{
  "image_size": 40,
  "num_classes": 4,
  "hidden_act": "star_relu",
  "muon_scale": "original",
  "learning_rate": 0.035,
  "nesterov": true
}
Rows from block 4, named by matrix and row number. Rows with one number belong to one neuron. Each number is 50 + 15 x the weight over its row's rms, rounded and kept within 0 to 99. All counts start at 0. After the name is the row's rms in percent of the matrix's.
# fc1: MLP up (model.blocks.4.mlp.fc1.weight, 1152x192), inputs 0-191
# fc2: MLP down (model.blocks.4.mlp.fc2.weight, 192x1152, transposed), outputs 0-191
fc1.716 131:45 44 47 53 81 58 69 64 60 66 54 46 37 44 27 62 66 48 45 48 62 64 21 37 31 60 41 28 60 65 26 56 47 68 72 41 55 21 44 45 51 54 64 74 40 68 73 35 66 49 61 38 38 99 25 52 55 41 42 44 47 18 39 59 42 36 31 62 34 57 64 49 40 74 24 55 45 73 52 38 78 43 54 55 53 29 32 36 89 48 64 60 25 42 23 46 84 69 64 33 56 56 49 68 32 46 64 50 47 66 38 30 52 76 81 58 75 53 58 33 34 32 47 54 47 47 49 51 65 16 52 47 48 46 22 49 66 50 54 39 51 74 54 58 57 64 55 61 34 37 48 40 46 62 54 30 50 29 60 49 44 24 35 47 65 28 67 27 64 48 24 68 30 69 62 47 47 41 33 59 71 50 28 40 51 61 48 44 74 42 38 58
fc1.717 012:45 68 72 65 70 54 49 71 56 44 63 37 48 57 70 47 59 59 55 63 42 48 33 61 53 59 41 64 56 99 63 59 43 43 21 48 49 73 67 40 37 51 50 25 61 20 50 57 44 47 44 38 48 40 47 45 70 63 31 44 64 68 86 31 82 49 41 49 75 43 71 30 75 79 50 60 46 20 50 57 31 59 38 37 57 57 27 56 19 36 41 80 56 25 50 40 73 39 36 40 55 47 56 53 22 57 36 66 48 61 48 58 68 44 48 31 57 46 36 31 47 41 68 54 64 42 47 77 66 56 68 61 82 41 68 42 58 35 31 70 50 36 39 24 51 74 39 39 38 46 51 64 57 45 50 31 35 52 59 45 61 30 39 54 55 54 80 41 62 79 45 34 14 50 61 45 29 14 47 26 45 43 72 58 64 50 51 34 54 54 51 61
fc1.718 009:62 48 41 23 31 57 80 36 59 66 53 40 52 78 42 40 69 54 45 61 21 22 50 62 28 68 60 61 72 33 62 64 44 46 53 58 48 99 61 62 81 34 43 39 61 29 77 70 33 59 60 39 79 63 72 44 58 46 54 37 48 57 47 56 56 42 39 74 65 51 34 61 51 57 37 57 37 54 19 55 42 49 73 54 69 55 26 36 66 72 20 62 32 38 48 53 75 37 36 43 44 59 58 46 52 50 33 52 57 37 33 40 61 58 30 44 47 35 57 54 75 45 44 63 72 36 30 71 59 52 57 42 63 38 26 56 52 74 57 43 58 63 56 67 34 51 55 48 38 58 91 29 67 24 44 56 48 58 47 39 43 49 33 29 69 69 40 52 59 26 54 53 40 39 51 43 61 69 56 36 39 30 51 08 62 32 44 51 59 55 62 30
fc1.719 007:61 43 23 48 58 61 56 29 31 57 51 78 40 54 54 34 35 82 57 62 65 42 74 64 42 56 63 69 38 62 53 48 70 47 56 39 01 57 28 19 53 45 32 65 63 41 44 52 19 28 59 63 41 26 66 40 31 43 61 52 25 45 50 47 49 45 44 46 68 25 51 55 97 46 14 64 45 36 30 55 65 55 48 55 45 04 43 36 57 50 13 48 42 47 44 55 72 74 70 48 55 55 56 76 46 57 39 60 32 59 65 45 63 64 55 63 50 45 31 44 54 50 58 29 57 60 65 72 38 17 52 43 48 50 42 38 61 40 68 41 52 55 65 48 60 46 68 31 53 45 51 67 22 53 41 33 59 45 59 60 40 31 47 35 54 50 24 39 78 61 69 19 61 28 49 57 70 75 70 62 59 43 57 45 60 58 62 35 53 69 66 55
fc1.720 037:43 57 54 75 63 41 49 47 70 49 53 27 52 40 44 50 67 16 52 55 52 37 57 42 69 79 58 50 71 34 53 54 47 62 47 00 46 36 69 60 49 44 29 73 56 54 45 42 40 51 73 37 58 33 63 24 44 53 51 48 45 60 46 50 64 41 51 50 58 24 36 46 55 68 51 75 00 73 67 47 75 00 43 78 58 28 54 54 47 26 40 51 39 31 46 19 31 41 58 71 32 57 49 51 30 55 39 45 56 52 37 61 85 34 50 79 60 63 42 44 68 57 62 51 40 60 50 35 62 64 53 45 29 44 36 50 33 52 61 37 47 54 50 45 56 66 51 67 55 46 46 39 37 46 46 42 39 34 49 63 58 55 38 71 50 62 53 58 64 55 48 38 58 56 71 23 56 39 73 69 53 45 56 35 55 35 74 53 87 34 62 29
fc1.721 135:35 54 28 25 43 57 40 52 45 39 79 48 45 54 17 40 56 44 68 21 50 29 50 58 35 35 14 63 63 45 43 49 60 50 38 50 63 54 24 43 65 38 46 66 40 57 80 67 62 71 46 61 77 70 32 43 20 64 59 44 53 29 18 36 55 51 64 59 49 20 86 37 70 59 45 57 81 39 53 62 70 26 47 48 70 60 43 20 67 56 65 42 47 76 33 48 53 33 48 57 68 49 39 30 53 46 28 21 37 30 63 57 34 57 69 56 71 59 64 24 19 56 32 76 53 63 45 46 62 70 40 63 53 38 74 59 53 56 62 53 38 43 44 40 59 63 59 23 59 65 49 43 32 51 33 50 79 67 49 51 45 48 52 74 45 47 48 23 32 57 35 80 63 46 43 46 44 51 45 58 31 64 83 65 44 59 38 44 35 58 53 64
fc1.724 010:59 60 40 30 37 46 35 37 27 33 42 49 67 35 84 43 56 38 45 50 55 39 51 70 53 15 52 36 59 40 62 34 30 38 74 41 45 51 51 39 37 61 39 70 48 71 76 76 67 39 47 39 53 53 36 32 57 68 56 40 46 60 37 61 40 73 91 46 28 73 68 41 70 47 23 58 68 52 21 43 51 58 62 68 34 63 42 48 29 53 55 65 61 42 43 81 42 41 47 51 65 56 24 54 51 50 25 30 76 43 38 37 50 65 73 61 66 47 65 53 59 50 43 80 39 46 57 64 64 59 47 62 31 47 06 43 53 57 64 74 52 47 39 60 31 38 53 50 48 52 39 45 41 80 29 45 55 55 65 55 49 07 76 38 69 44 51 47 49 61 58 48 28 99 52 46 63 67 32 12 45 57 63 41 46 49 50 39 45 65 59 35
fc1.725 206:61 35 48 64 63 50 70 75 59 40 47 50 31 47 63 48 51 47 60 30 27 85 53 57 60 50 59 38 78 48 46 58 60 30 69 51 31 55 62 63 45 47 48 41 31 79 69 78 81 61 35 39 60 53 62 66 42 51 34 43 22 45 62 37 36 34 24 57 54 23 58 44 45 11 53 45 50 38 46 31 51 52 49 61 40 35 24 68 56 35 70 53 55 31 51 57 51 33 51 31 48 23 43 54 49 58 54 36 56 45 85 25 44 79 54 52 30 49 78 65 53 62 33 57 47 48 34 55 22 42 31 57 49 68 79 54 30 43 61 38 67 16 34 57 55 69 33 45 62 17 50 38 34 42 31 54 45 65 48 31 27 67 61 65 82 32 70 40 63 59 52 40 57 55 55 42 61 62 89 58 46 61 46 58 55 71 66 77 37 26 31 53
fc1.726 007:68 53 52 45 84 53 29 40 41 47 52 71 63 46 53 54 60 60 23 82 48 56 58 56 25 48 35 80 24 33 67 37 54 70 43 36 73 73 24 30 29 75 49 50 59 51 27 55 89 42 47 41 79 41 60 56 33 63 47 52 40 79 40 30 41 56 57 44 29 45 66 55 67 44 27 69 34 54 37 29 42 38 35 32 55 27 71 31 41 85 67 53 46 35 48 47 48 53 27 41 50 57 27 57 64 36 43 58 46 48 34 62 39 64 94 66 30 49 42 30 53 24 63 39 57 38 39 65 55 50 05 51 55 46 59 87 59 63 46 34 55 54 34 53 24 45 40 27 35 31 59 45 53 60 42 63 52 51 56 64 40 54 52 77 69 43 72 46 36 22 36 60 46 72 49 55 54 48 54 58 35 55 43 71 46 37 43 42 50 60 39 48
fc1.727 202:59 53 51 55 34 49 39 46 36 25 38 58 71 59 60 77 33 46 35 36 29 48 54 51 66 12 51 43 57 58 56 46 53 24 69 47 73 69 43 28 41 58 18 48 65 55 72 55 35 50 43 56 35 31 67 37 69 57 48 41 58 49 35 50 65 18 32 46 45 27 56 79 63 25 32 86 38 58 55 24 58 45 51 53 34 89 46 48 52 43 43 34 68 59 53 53 50 49 42 42 51 16 55 52 58 22 49 45 43 63 54 30 56 47 64 61 35 60 56 49 43 63 33 22 51 63 62 56 64 38 59 56 62 62 36 42 57 66 48 23 34 25 91 54 52 51 39 42 54 60 65 68 40 62 60 69 59 82 37 48 42 91 47 42 58 33 46 46 21 80 47 68 44 48 69 31 55 46 56 61 69 67 58 58 13 79 37 40 68 53 49 36
fc1.728 162:54 49 41 61 39 46 74 51 67 53 51 33 58 64 53 70 49 77 68 34 29 39 30 72 36 12 35 28 51 30 41 03 56 45 30 44 56 53 60 30 25 41 45 62 31 63 42 64 65 46 56 49 60 60 58 30 37 45 58 54 69 54 66 56 35 51 35 77 35 63 46 61 63 81 39 15 53 36 42 42 60 57 39 68 19 38 37 50 86 63 34 27 80 57 46 79 41 62 49 51 49 37 59 49 72 59 46 55 49 32 29 40 62 61 29 36 67 68 72 40 56 51 29 55 34 68 43 55 30 64 73 72 53 76 34 42 35 44 52 17 59 54 59 45 51 41 41 45 60 71 32 57 38 41 50 42 53 60 69 56 61 52 79 45 45 68 71 51 43 44 52 89 52 38 47 33 59 54 48 46 58 45 71 27 40 51 44 65 28 52 80 34
fc1.730 037:61 40 30 51 39 39 40 76 49 29 52 60 16 40 55 52 44 64 28 15 25 46 67 63 53 59 49 55 85 67 55 30 38 56 20 46 36 43 60 68 58 57 36 61 43 49 36 46 64 39 49 28 54 19 51 46 25 62 49 73 60 92 64 43 67 82 57 41 55 30 42 44 51 57 60 93 52 40 56 58 39 59 75 28 35 37 43 60 58 45 67 81 46 58 59 54 50 43 50 51 59 53 49 22 56 56 63 43 45 48 47 61 72 39 51 54 44 66 23 59 59 88 39 42 33 64 47 49 57 37 25 80 40 38 54 59 41 41 58 46 74 86 66 45 62 57 62 47 49 47 35 52 47 63 44 14 32 43 43 39 69 63 72 67 40 65 52 41 52 36 38 48 61 53 47 38 51 39 29 25 49 54 09 59 42 37 38 38 60 66 76 42
fc1.731 140:63 45 37 55 86 54 24 13 59 41 67 64 42 39 42 56 39 60 66 44 33 54 61 44 29 78 35 59 46 33 33 56 74 47 42 52 35 47 68 53 81 53 53 85 70 60 66 38 55 50 69 43 65 33 55 47 49 56 58 62 67 41 43 73 55 41 65 28 57 51 23 33 56 56 44 77 28 37 61 59 41 42 39 49 49 41 26 56 77 42 26 69 34 32 34 53 46 65 34 52 70 49 55 38 09 74 69 65 44 38 34 65 20 40 43 62 25 67 57 72 44 65 42 48 57 68 34 42 51 76 78 51 54 48 58 31 52 82 58 67 67 58 58 38 62 48 70 21 62 50 29 24 53 31 29 63 44 33 31 50 29 61 47 19 14 50 53 46 43 27 54 61 57 50 52 49 32 42 50 45 39 57 44 64 69 66 54 63 44 56 46 49
fc1.732 037:67 42 69 70 20 53 69 47 32 57 32 43 65 81 39 37 44 31 44 59 56 49 48 41 44 64 39 57 47 62 46 43 56 56 25 53 59 62 45 31 15 55 62 48 59 58 74 35 56 49 50 46 51 48 51 42 71 39 37 31 08 54 78 38 32 19 59 55 58 55 66 00 30 58 46 88 52 40 42 43 50 64 59 71 69 77 68 66 53 65 74 46 57 26 64 50 54 58 39 13 64 71 47 48 44 59 69 32 44 54 62 64 39 25 44 38 50 55 48 37 37 83 49 34 65 52 48 52 60 52 64 61 70 40 54 68 65 64 63 61 17 63 43 43 82 76 46 40 62 59 48 44 60 64 37 49 36 58 19 52 65 53 47 45 34 74 55 51 47 40 50 67 42 44 47 44 39 22 37 50 27 34 62 19 34 56 50 64 68 43 40 51
fc1.733 115:31 46 46 48 62 47 61 50 67 40 53 41 38 53 48 37 37 56 56 63 56 72 65 36 58 50 58 36 38 40 19 40 61 54 28 41 53 71 36 23 32 57 57 63 43 43 41 37 87 36 45 41 35 48 34 33 60 31 66 49 50 94 58 40 54 99 42 58 54 76 43 74 37 44 50 39 45 32 54 56 50 17 86 57 35 53 25 40 44 58 38 64 59 46 58 69 41 60 40 40 65 47 52 49 64 26 62 63 28 66 51 64 66 62 60 48 36 60 50 32 62 52 41 60 52 50 39 48 53 40 62 43 33 36 45 59 93 54 59 42 38 51 30 82 74 56 54 27 26 35 71 61 56 63 61 58 30 24 42 43 39 50 79 56 50 65 67 54 63 53 63 76 34 28 12 39 34 36 40 30 63 60 82 52 39 57 42 30 58 60 22 59
fc1.734 182:53 41 56 49 68 44 70 63 39 30 65 89 22 71 72 64 61 46 44 31 37 53 60 42 44 36 66 48 33 50 51 61 61 43 39 50 65 70 54 39 37 50 45 42 44 31 48 59 52 73 43 63 65 68 30 50 77 30 42 49 57 55 54 48 65 58 39 59 61 48 48 56 41 74 76 39 54 14 69 69 79 64 64 63 66 65 40 25 69 61 59 61 43 36 47 67 42 27 75 42 18 22 57 45 53 50 61 62 34 44 71 65 40 50 25 54 40 75 39 58 53 18 35 33 59 60 43 36 58 71 46 63 48 40 42 44 47 67 25 34 36 43 36 55 46 45 31 22 24 33 38 61 62 60 46 43 70 49 25 69 64 70 46 45 78 44 39 83 27 27 57 64 42 51 50 56 58 47 83 40 27 60 53 57 15 52 20 31 34 43 52 57
fc1.735 109:63 34 62 33 33 72 51 55 68 52 24 55 42 35 50 73 37 64 38 23 47 73 61 33 34 76 47 56 52 25 45 36 33 52 69 45 68 45 43 18 63 58 46 59 51 67 65 50 56 38 72 56 64 57 64 35 46 60 52 40 29 20 49 44 33 69 64 56 33 54 78 71 66 34 43 59 49 36 45 52 45 47 29 47 40 60 76 66 39 49 35 69 37 49 76 26 48 80 54 40 43 67 53 64 41 41 69 45 72 39 38 44 52 59 88 28 51 30 25 59 52 59 55 61 18 45 56 63 34 31 61 20 52 39 65 61 67 27 46 49 57 69 67 39 20 59 60 21 50 52 15 49 68 39 52 56 55 25 58 61 30 56 18 39 58 41 64 95 28 49 63 53 38 51 48 49 38 63 63 50 45 48 75 52 48 34 60 68 69 50 41 63
fc1.736 009:62 55 66 66 64 08 55 45 28 59 70 53 58 56 60 56 39 41 57 37 35 30 76 22 42 21 37 60 16 47 36 54 39 54 58 42 32 53 49 61 43 54 46 35 41 75 44 65 53 55 53 41 69 41 33 52 59 52 40 38 68 56 43 66 10 49 43 50 53 57 37 63 35 13 67 47 43 31 66 47 36 29 60 47 58 27 29 75 60 66 54 48 34 79 65 59 34 32 44 57 62 83 57 53 32 27 61 56 61 71 25 36 40 48 26 55 69 37 65 28 49 51 58 49 56 78 29 20 50 41 59 57 62 52 59 68 66 45 43 54 39 50 66 53 84 57 31 49 43 61 22 66 42 68 66 35 53 63 33 60 65 58 32 36 40 65 47 67 65 76 33 46 71 63 50 51 65 40 55 53 43 48 47 60 89 33 31 31 20 53 39 54
fc2.716 128:59 25 22 50 49 50 34 50 44 37 55 33 79 42 34 49 46 26 31 38 47 00 66 50 37 69 57 40 44 56 30 46 41 51 56 44 42 50 52 52 35 66 64 34 41 72 53 38 30 74 57 95 46 66 81 54 48 55 59 45 65 40 62 42 86 59 53 62 50 48 70 77 38 51 57 40 38 44 58 60 46 30 45 35 63 10 56 34 46 32 61 55 35 51 72 27 41 41 57 35 54 54 64 32 50 71 43 60 61 53 65 44 30 43 45 45 44 31 47 34 32 51 39 31 56 51 51 84 54 56 28 18 66 43 44 20 59 75 43 53 58 50 58 20 39 32 70 18 61 54 57 45 56 75 41 47 66 38 66 38 48 61 71 58 70 44 64 61 43 43 54 57 73 30 52 29 26 45 65 42 73 42 47 68 50 48 16 36 59 59 55 29
fc2.717 013:58 63 33 54 52 55 68 40 54 16 82 53 47 64 43 40 62 62 59 45 55 21 52 58 43 86 44 46 49 45 51 62 29 70 69 33 61 65 20 51 67 38 51 58 54 77 62 25 48 50 57 30 50 49 51 58 87 40 34 69 46 40 38 48 56 55 28 65 29 62 39 54 61 26 38 46 57 65 52 34 66 66 57 64 46 54 64 36 76 27 70 32 50 37 46 54 59 50 46 50 45 46 33 49 17 47 60 55 52 29 26 34 44 47 50 72 58 47 54 42 48 44 63 69 49 67 43 10 39 82 48 74 66 58 34 50 34 33 63 54 37 72 53 62 63 42 63 51 60 47 18 18 49 52 52 43 31 39 63 48 32 48 62 35 39 44 51 68 55 67 58 59 44 46 74 12 68 14 60 39 54 63 69 79 64 92 60 61 30 54 55 41
fc2.718 010:45 34 57 61 81 57 56 58 59 36 25 54 44 56 54 31 34 80 62 43 55 24 51 46 40 87 68 43 58 25 15 44 31 69 35 45 45 84 27 45 44 71 21 55 49 78 51 51 52 47 30 27 39 45 35 70 54 40 39 66 24 24 56 46 24 40 52 53 58 34 35 44 37 34 60 43 49 81 75 41 67 50 30 46 41 76 56 64 43 27 35 34 39 29 48 51 51 67 76 76 34 43 51 40 66 19 62 40 45 36 61 64 29 65 33 48 14 50 42 55 55 49 52 40 56 42 56 59 64 53 50 62 56 55 38 57 55 49 72 37 51 56 65 63 45 32 39 49 52 52 59 34 59 68 52 34 55 46 40 58 20 82 62 50 35 63 55 55 56 36 57 54 64 50 37 82 33 17 70 37 72 79 67 78 54 63 45 41 57 48 53 49
fc2.719 008:50 39 52 41 72 28 67 29 35 51 26 35 64 73 54 72 44 43 57 47 45 24 30 30 39 72 69 76 60 34 43 57 75 58 28 55 60 63 26 41 43 48 67 32 37 41 66 28 53 59 64 58 57 35 26 66 70 81 28 45 30 55 54 50 45 69 66 46 56 58 47 38 30 29 36 39 64 63 52 45 46 68 61 84 42 60 23 60 88 26 77 53 50 60 47 50 44 47 58 43 43 48 49 52 21 27 45 33 30 29 59 37 38 36 43 61 52 61 68 34 61 42 49 26 49 36 48 49 29 73 36 60 43 32 55 09 60 59 51 47 53 77 61 72 56 73 81 29 59 43 50 21 66 54 25 38 56 49 65 60 76 58 36 62 44 57 36 44 46 54 77 37 63 61 49 54 51 60 30 30 59 48 69 46 54 67 33 66 60 33 61 64
fc2.720 038:53 46 54 46 34 20 68 80 64 56 54 49 70 48 48 73 49 42 38 52 63 18 51 50 54 43 43 36 31 53 38 51 52 48 22 31 41 41 34 56 46 30 43 12 76 44 50 24 52 27 31 11 55 62 56 53 36 62 55 61 55 47 23 42 43 35 35 49 48 60 58 50 45 46 64 74 35 57 42 79 27 61 53 76 74 42 47 70 36 47 38 64 35 59 41 43 62 36 04 28 58 33 76 42 45 46 17 68 72 73 36 52 47 53 29 41 60 33 53 41 60 70 69 50 30 45 61 49 65 39 38 67 36 56 16 52 46 91 57 37 60 31 22 52 51 79 59 45 61 41 40 27 22 62 69 50 36 43 42 52 34 47 56 42 56 58 57 63 56 31 60 59 72 35 26 50 53 57 54 38 55 52 42 45 31 63 65 57 40 31 42 35
fc2.721 126:58 48 37 45 48 56 63 46 68 24 43 46 43 61 35 51 63 62 29 78 69 53 08 47 68 52 45 44 57 70 51 54 39 55 53 44 10 49 66 75 45 54 45 60 31 41 44 60 37 45 64 54 72 55 49 27 49 23 74 40 65 66 48 82 43 42 63 66 43 23 53 71 32 44 46 47 41 18 66 85 54 57 68 46 42 59 13 60 38 55 56 81 55 44 46 44 64 59 55 43 44 41 35 66 37 53 22 81 62 56 70 32 58 59 09 26 76 67 53 31 58 60 26 28 61 65 73 58 49 78 59 50 43 54 45 81 26 48 50 51 70 33 41 49 50 39 50 54 53 57 44 43 34 51 59 52 58 44 59 36 37 51 26 62 37 42 45 61 37 34 41 55 38 66 71 63 62 64 31 56 49 66 44 57 64 59 59 78 48 06 45 46
fc2.724 010:52 66 68 51 41 59 44 77 47 71 60 53 60 65 39 69 80 39 39 56 53 44 46 35 72 43 48 47 38 35 76 46 23 70 62 34 42 23 18 42 45 69 32 46 53 75 51 69 67 71 53 54 43 64 66 61 53 58 38 48 55 75 73 31 66 50 58 63 44 70 44 44 63 36 47 61 59 76 50 61 60 45 31 35 37 31 53 59 68 41 56 44 26 53 30 46 33 34 53 54 71 52 66 77 42 29 61 25 29 59 56 48 63 56 36 41 77 44 67 27 47 56 21 32 73 81 57 56 60 35 50 45 90 43 67 55 49 54 62 35 60 55 44 55 46 79 26 62 25 66 42 51 57 54 26 97 36 52 50 46 57 45 67 48 39 35 47 41 31 59 54 47 59 50 55 61 53 25 56 34 60 59 90 55 43 43 65 61 69 30 84 38
fc2.725 194:57 49 63 77 48 56 52 59 70 50 58 16 52 47 38 63 36 46 54 63 27 50 58 82 64 41 54 67 87 56 76 30 43 47 38 28 90 40 48 68 55 23 55 70 65 60 34 65 23 49 39 60 50 42 42 52 46 46 57 32 42 59 56 68 44 45 57 60 56 65 75 80 59 65 17 60 34 56 56 30 50 41 66 65 50 62 63 55 21 55 27 45 80 82 62 26 54 74 61 53 59 54 33 35 51 57 71 42 23 42 57 59 45 83 65 20 38 44 74 56 13 37 39 46 74 45 60 68 40 28 61 56 26 41 47 44 43 44 30 59 33 66 44 46 57 34 38 33 38 57 52 51 32 33 46 27 47 67 32 50 41 75 51 61 68 56 54 25 39 63 44 53 74 58 59 58 61 69 40 61 40 38 57 64 51 64 52 36 62 80 52 40
fc2.726 008:81 38 53 50 60 67 26 48 50 49 54 38 31 34 38 56 42 39 57 62 54 54 52 19 27 73 36 40 12 65 72 64 43 35 62 52 36 35 35 69 63 60 79 54 54 53 48 51 54 40 44 29 38 80 72 47 41 55 18 41 42 40 39 43 49 64 50 67 67 25 64 49 46 44 33 26 69 26 62 31 90 62 50 51 71 52 83 57 54 46 54 46 21 35 59 38 56 28 48 45 69 48 36 32 46 77 38 49 55 49 32 52 48 66 40 60 47 45 41 43 56 25 69 61 47 62 53 65 58 59 33 33 28 61 51 49 43 69 30 63 51 47 48 46 42 59 17 34 40 28 29 37 33 50 44 86 74 24 50 75 78 52 55 61 39 51 56 46 44 48 46 89 68 61 53 49 46 49 44 64 54 25 53 39 51 44 24 43 76 32 53 80
fc2.727 194:42 48 55 30 17 70 47 70 49 49 37 66 50 58 34 31 25 36 60 44 53 33 44 22 55 33 43 50 44 59 45 23 48 27 46 20 52 72 46 58 66 54 60 60 75 43 38 62 68 32 46 67 67 37 74 44 49 62 58 38 63 36 34 81 38 59 60 59 50 55 58 34 67 71 78 78 52 66 28 36 70 69 27 40 85 49 54 46 40 47 52 62 35 41 61 35 32 59 73 72 60 46 50 84 55 63 68 45 47 41 61 67 64 40 62 41 43 69 60 31 43 59 31 22 30 67 20 50 51 42 32 69 62 07 42 57 62 53 50 76 85 33 61 63 61 63 56 57 54 55 39 54 16 74 56 36 58 41 63 38 59 63 43 36 52 87 44 56 62 64 58 51 35 53 44 50 57 38 39 55 39 31 61 62 40 67 67 55 51 67 34 55
fc2.728 152:37 45 33 45 00 66 22 62 34 31 46 55 37 45 71 27 35 44 38 90 51 54 52 32 79 34 60 53 59 33 59 41 72 52 39 39 68 52 37 38 48 28 55 61 44 44 75 49 60 56 54 60 71 48 62 47 62 50 43 51 77 36 56 32 34 34 47 72 65 40 48 38 44 50 55 26 39 59 22 64 53 23 68 27 71 31 63 25 57 19 32 33 28 17 72 35 36 38 67 47 54 68 46 20 40 32 60 40 65 61 52 54 55 45 61 61 36 43 40 37 36 40 27 29 50 52 43 22 55 40 57 55 46 43 67 36 54 42 74 55 66 64 55 51 53 58 38 37 38 44 40 48 43 53 58 11 62 36 41 16 65 53 59 65 17 46 52 52 50 53 52 43 41 61 59 47 53 35 68 45 68 39 45 50 67 60 69 32 89 39 50 61
fc2.730 042:55 74 22 45 56 33 74 59 47 25 61 59 39 32 43 41 40 40 75 49 41 51 48 42 43 28 55 50 33 50 44 27 53 63 49 35 40 52 65 43 49 32 36 48 33 28 61 73 63 50 77 41 65 41 19 32 25 47 38 41 66 68 64 46 45 43 45 44 42 45 30 23 30 43 63 40 36 37 49 35 43 62 63 40 57 37 58 66 34 55 42 51 41 48 36 92 56 26 36 24 64 34 42 38 52 80 64 55 56 35 61 13 51 48 43 40 75 62 39 46 50 58 49 56 20 24 28 44 70 33 36 43 28 74 47 63 76 48 72 35 55 39 22 59 43 51 79 79 30 54 83 56 59 50 52 65 43 48 42 34 50 22 71 50 59 66 58 36 82 42 41 59 68 40 55 44 66 52 83 49 43 45 58 30 50 50 59 55 14 42 38 50
fc2.731 133:56 40 62 62 55 43 37 37 54 53 26 49 58 53 64 67 45 39 54 71 57 51 46 31 44 41 41 40 56 41 43 80 66 74 40 48 42 38 71 55 36 62 56 59 37 71 39 69 48 41 25 52 42 51 47 65 50 44 48 48 25 35 35 34 26 62 43 45 49 64 45 62 50 48 63 31 45 61 68 38 54 78 57 45 60 69 90 41 00 57 37 57 61 57 36 61 36 35 24 82 73 61 40 33 55 12 37 54 82 50 39 43 51 60 70 84 58 55 58 39 47 67 37 63 29 32 66 45 32 51 34 63 20 41 30 42 40 27 62 59 54 54 55 75 55 27 74 30 64 28 44 44 70 52 44 34 70 32 63 60 56 37 51 51 61 67 60 47 50 78 64 61 60 28 66 43 64 66 19 49 75 53 46 60 40 43 55 69 39 55 11 37
fc2.732 039:59 54 80 27 18 37 64 37 46 45 58 83 61 29 38 65 28 43 69 49 65 59 43 38 44 66 69 57 26 50 57 52 75 48 46 60 55 49 41 48 54 42 64 23 40 33 55 37 35 63 61 00 39 47 65 39 39 46 61 52 29 63 47 46 45 57 43 75 25 65 48 56 41 65 49 33 56 45 35 40 37 60 42 63 56 49 67 73 60 75 49 59 57 52 53 69 44 37 59 53 30 84 41 67 38 36 34 58 56 72 18 77 22 63 53 59 26 54 49 62 21 29 13 63 49 43 28 35 61 57 26 34 50 32 60 42 53 61 37 69 23 42 37 45 52 47 27 59 51 59 52 48 30 72 37 69 45 45 40 43 39 49 56 40 32 57 78 55 53 44 46 36 23 50 32 54 48 18 79 41 28 54 59 45 31 55 64 69 69 52 38 42
fc2.733 125:14 65 32 60 53 38 66 22 42 22 85 83 49 08 47 46 52 59 48 42 32 51 38 39 52 40 60 42 63 66 57 54 36 36 51 48 54 50 53 85 46 47 29 59 36 56 76 45 54 40 37 30 51 73 35 45 56 44 52 35 69 22 42 34 46 53 60 50 23 47 43 54 58 34 55 44 27 48 59 54 45 63 61 33 57 48 52 26 45 60 60 55 51 44 58 25 44 67 67 28 57 80 38 23 56 66 45 36 44 40 67 46 52 60 47 48 58 35 31 41 60 62 70 67 34 48 44 39 72 48 41 83 67 46 42 55 54 66 43 34 55 54 30 31 15 29 54 51 90 53 54 58 48 79 56 56 20 44 45 51 50 36 81 41 74 43 52 49 20 34 66 60 71 66 48 51 26 38 67 82 60 31 28 60 35 46 46 35 60 66 64 38
fc2.734 171:45 52 58 30 59 70 77 37 77 30 41 44 46 38 48 49 27 49 57 48 23 50 79 54 45 58 84 62 34 28 21 72 10 51 43 58 75 78 60 70 27 48 50 68 46 52 47 68 66 82 26 55 52 52 55 44 46 65 26 49 57 32 63 51 74 48 67 56 50 41 34 41 65 49 52 41 78 36 28 55 64 48 51 41 42 24 59 44 46 33 69 61 53 40 45 40 45 44 46 36 49 58 73 37 36 56 31 44 37 40 55 60 55 56 50 46 43 24 57 37 56 45 50 41 52 22 44 54 52 33 50 44 71 60 29 44 46 33 90 72 38 87 75 59 41 60 53 45 52 43 40 55 41 23 62 48 56 77 35 14 55 31 61 38 61 86 35 32 60 28 54 51 44 78 43 31 53 36 47 42 68 57 63 66 64 53 31 48 77 46 65 50
fc2.735 145:58 79 45 36 64 44 35 52 76 47 51 08 59 37 42 36 56 19 75 45 61 61 56 47 44 37 45 39 39 60 47 60 58 59 85 39 47 46 47 26 52 39 70 30 65 21 19 69 42 47 76 63 67 58 53 53 65 32 33 55 61 67 38 21 57 56 36 60 42 28 83 39 22 27 45 39 38 57 49 58 40 51 66 46 72 30 70 80 42 34 76 54 59 42 37 50 52 44 39 59 19 43 17 49 47 76 34 69 58 86 50 60 31 44 48 69 30 62 35 45 46 71 59 40 55 30 43 67 49 32 44 61 46 25 20 51 56 56 46 74 64 61 73 53 33 67 53 47 61 40 66 54 42 34 41 34 35 52 71 47 47 61 62 52 24 46 34 30 57 35 64 61 42 43 76 39 48 47 30 46 45 37 61 51 32 69 60 49 32 40 58 37
fc2.736 009:33 39 59 68 52 91 49 48 39 62 77 47 49 51 61 46 50 29 56 42 54 48 37 92 42 52 40 79 67 76 77 71 40 76 46 61 38 35 35 70 56 43 83 61 55 65 50 74 70 65 37 30 40 55 48 61 43 57 60 57 58 52 35 66 46 41 20 41 69 66 68 56 67 55 56 63 46 50 38 47 43 41 36 30 49 27 31 30 80 34 64 21 52 43 71 42 48 55 62 02 66 59 24 70 25 56 48 41 58 57 44 50 33 75 57 58 62 60 37 66 45 50 55 51 59 81 46 44 56 42 87 59 56 61 59 40 65 22 52 37 22 48 37 14 52 38 44 51 49 54 54 46 41 42 79 58 25 06 64 53 56 27 46 54 59 39 59 36 46 43 62 61 50 61 68 50 54 62 50 59 67 56 37 63 31 49 59 48 49 51 60 50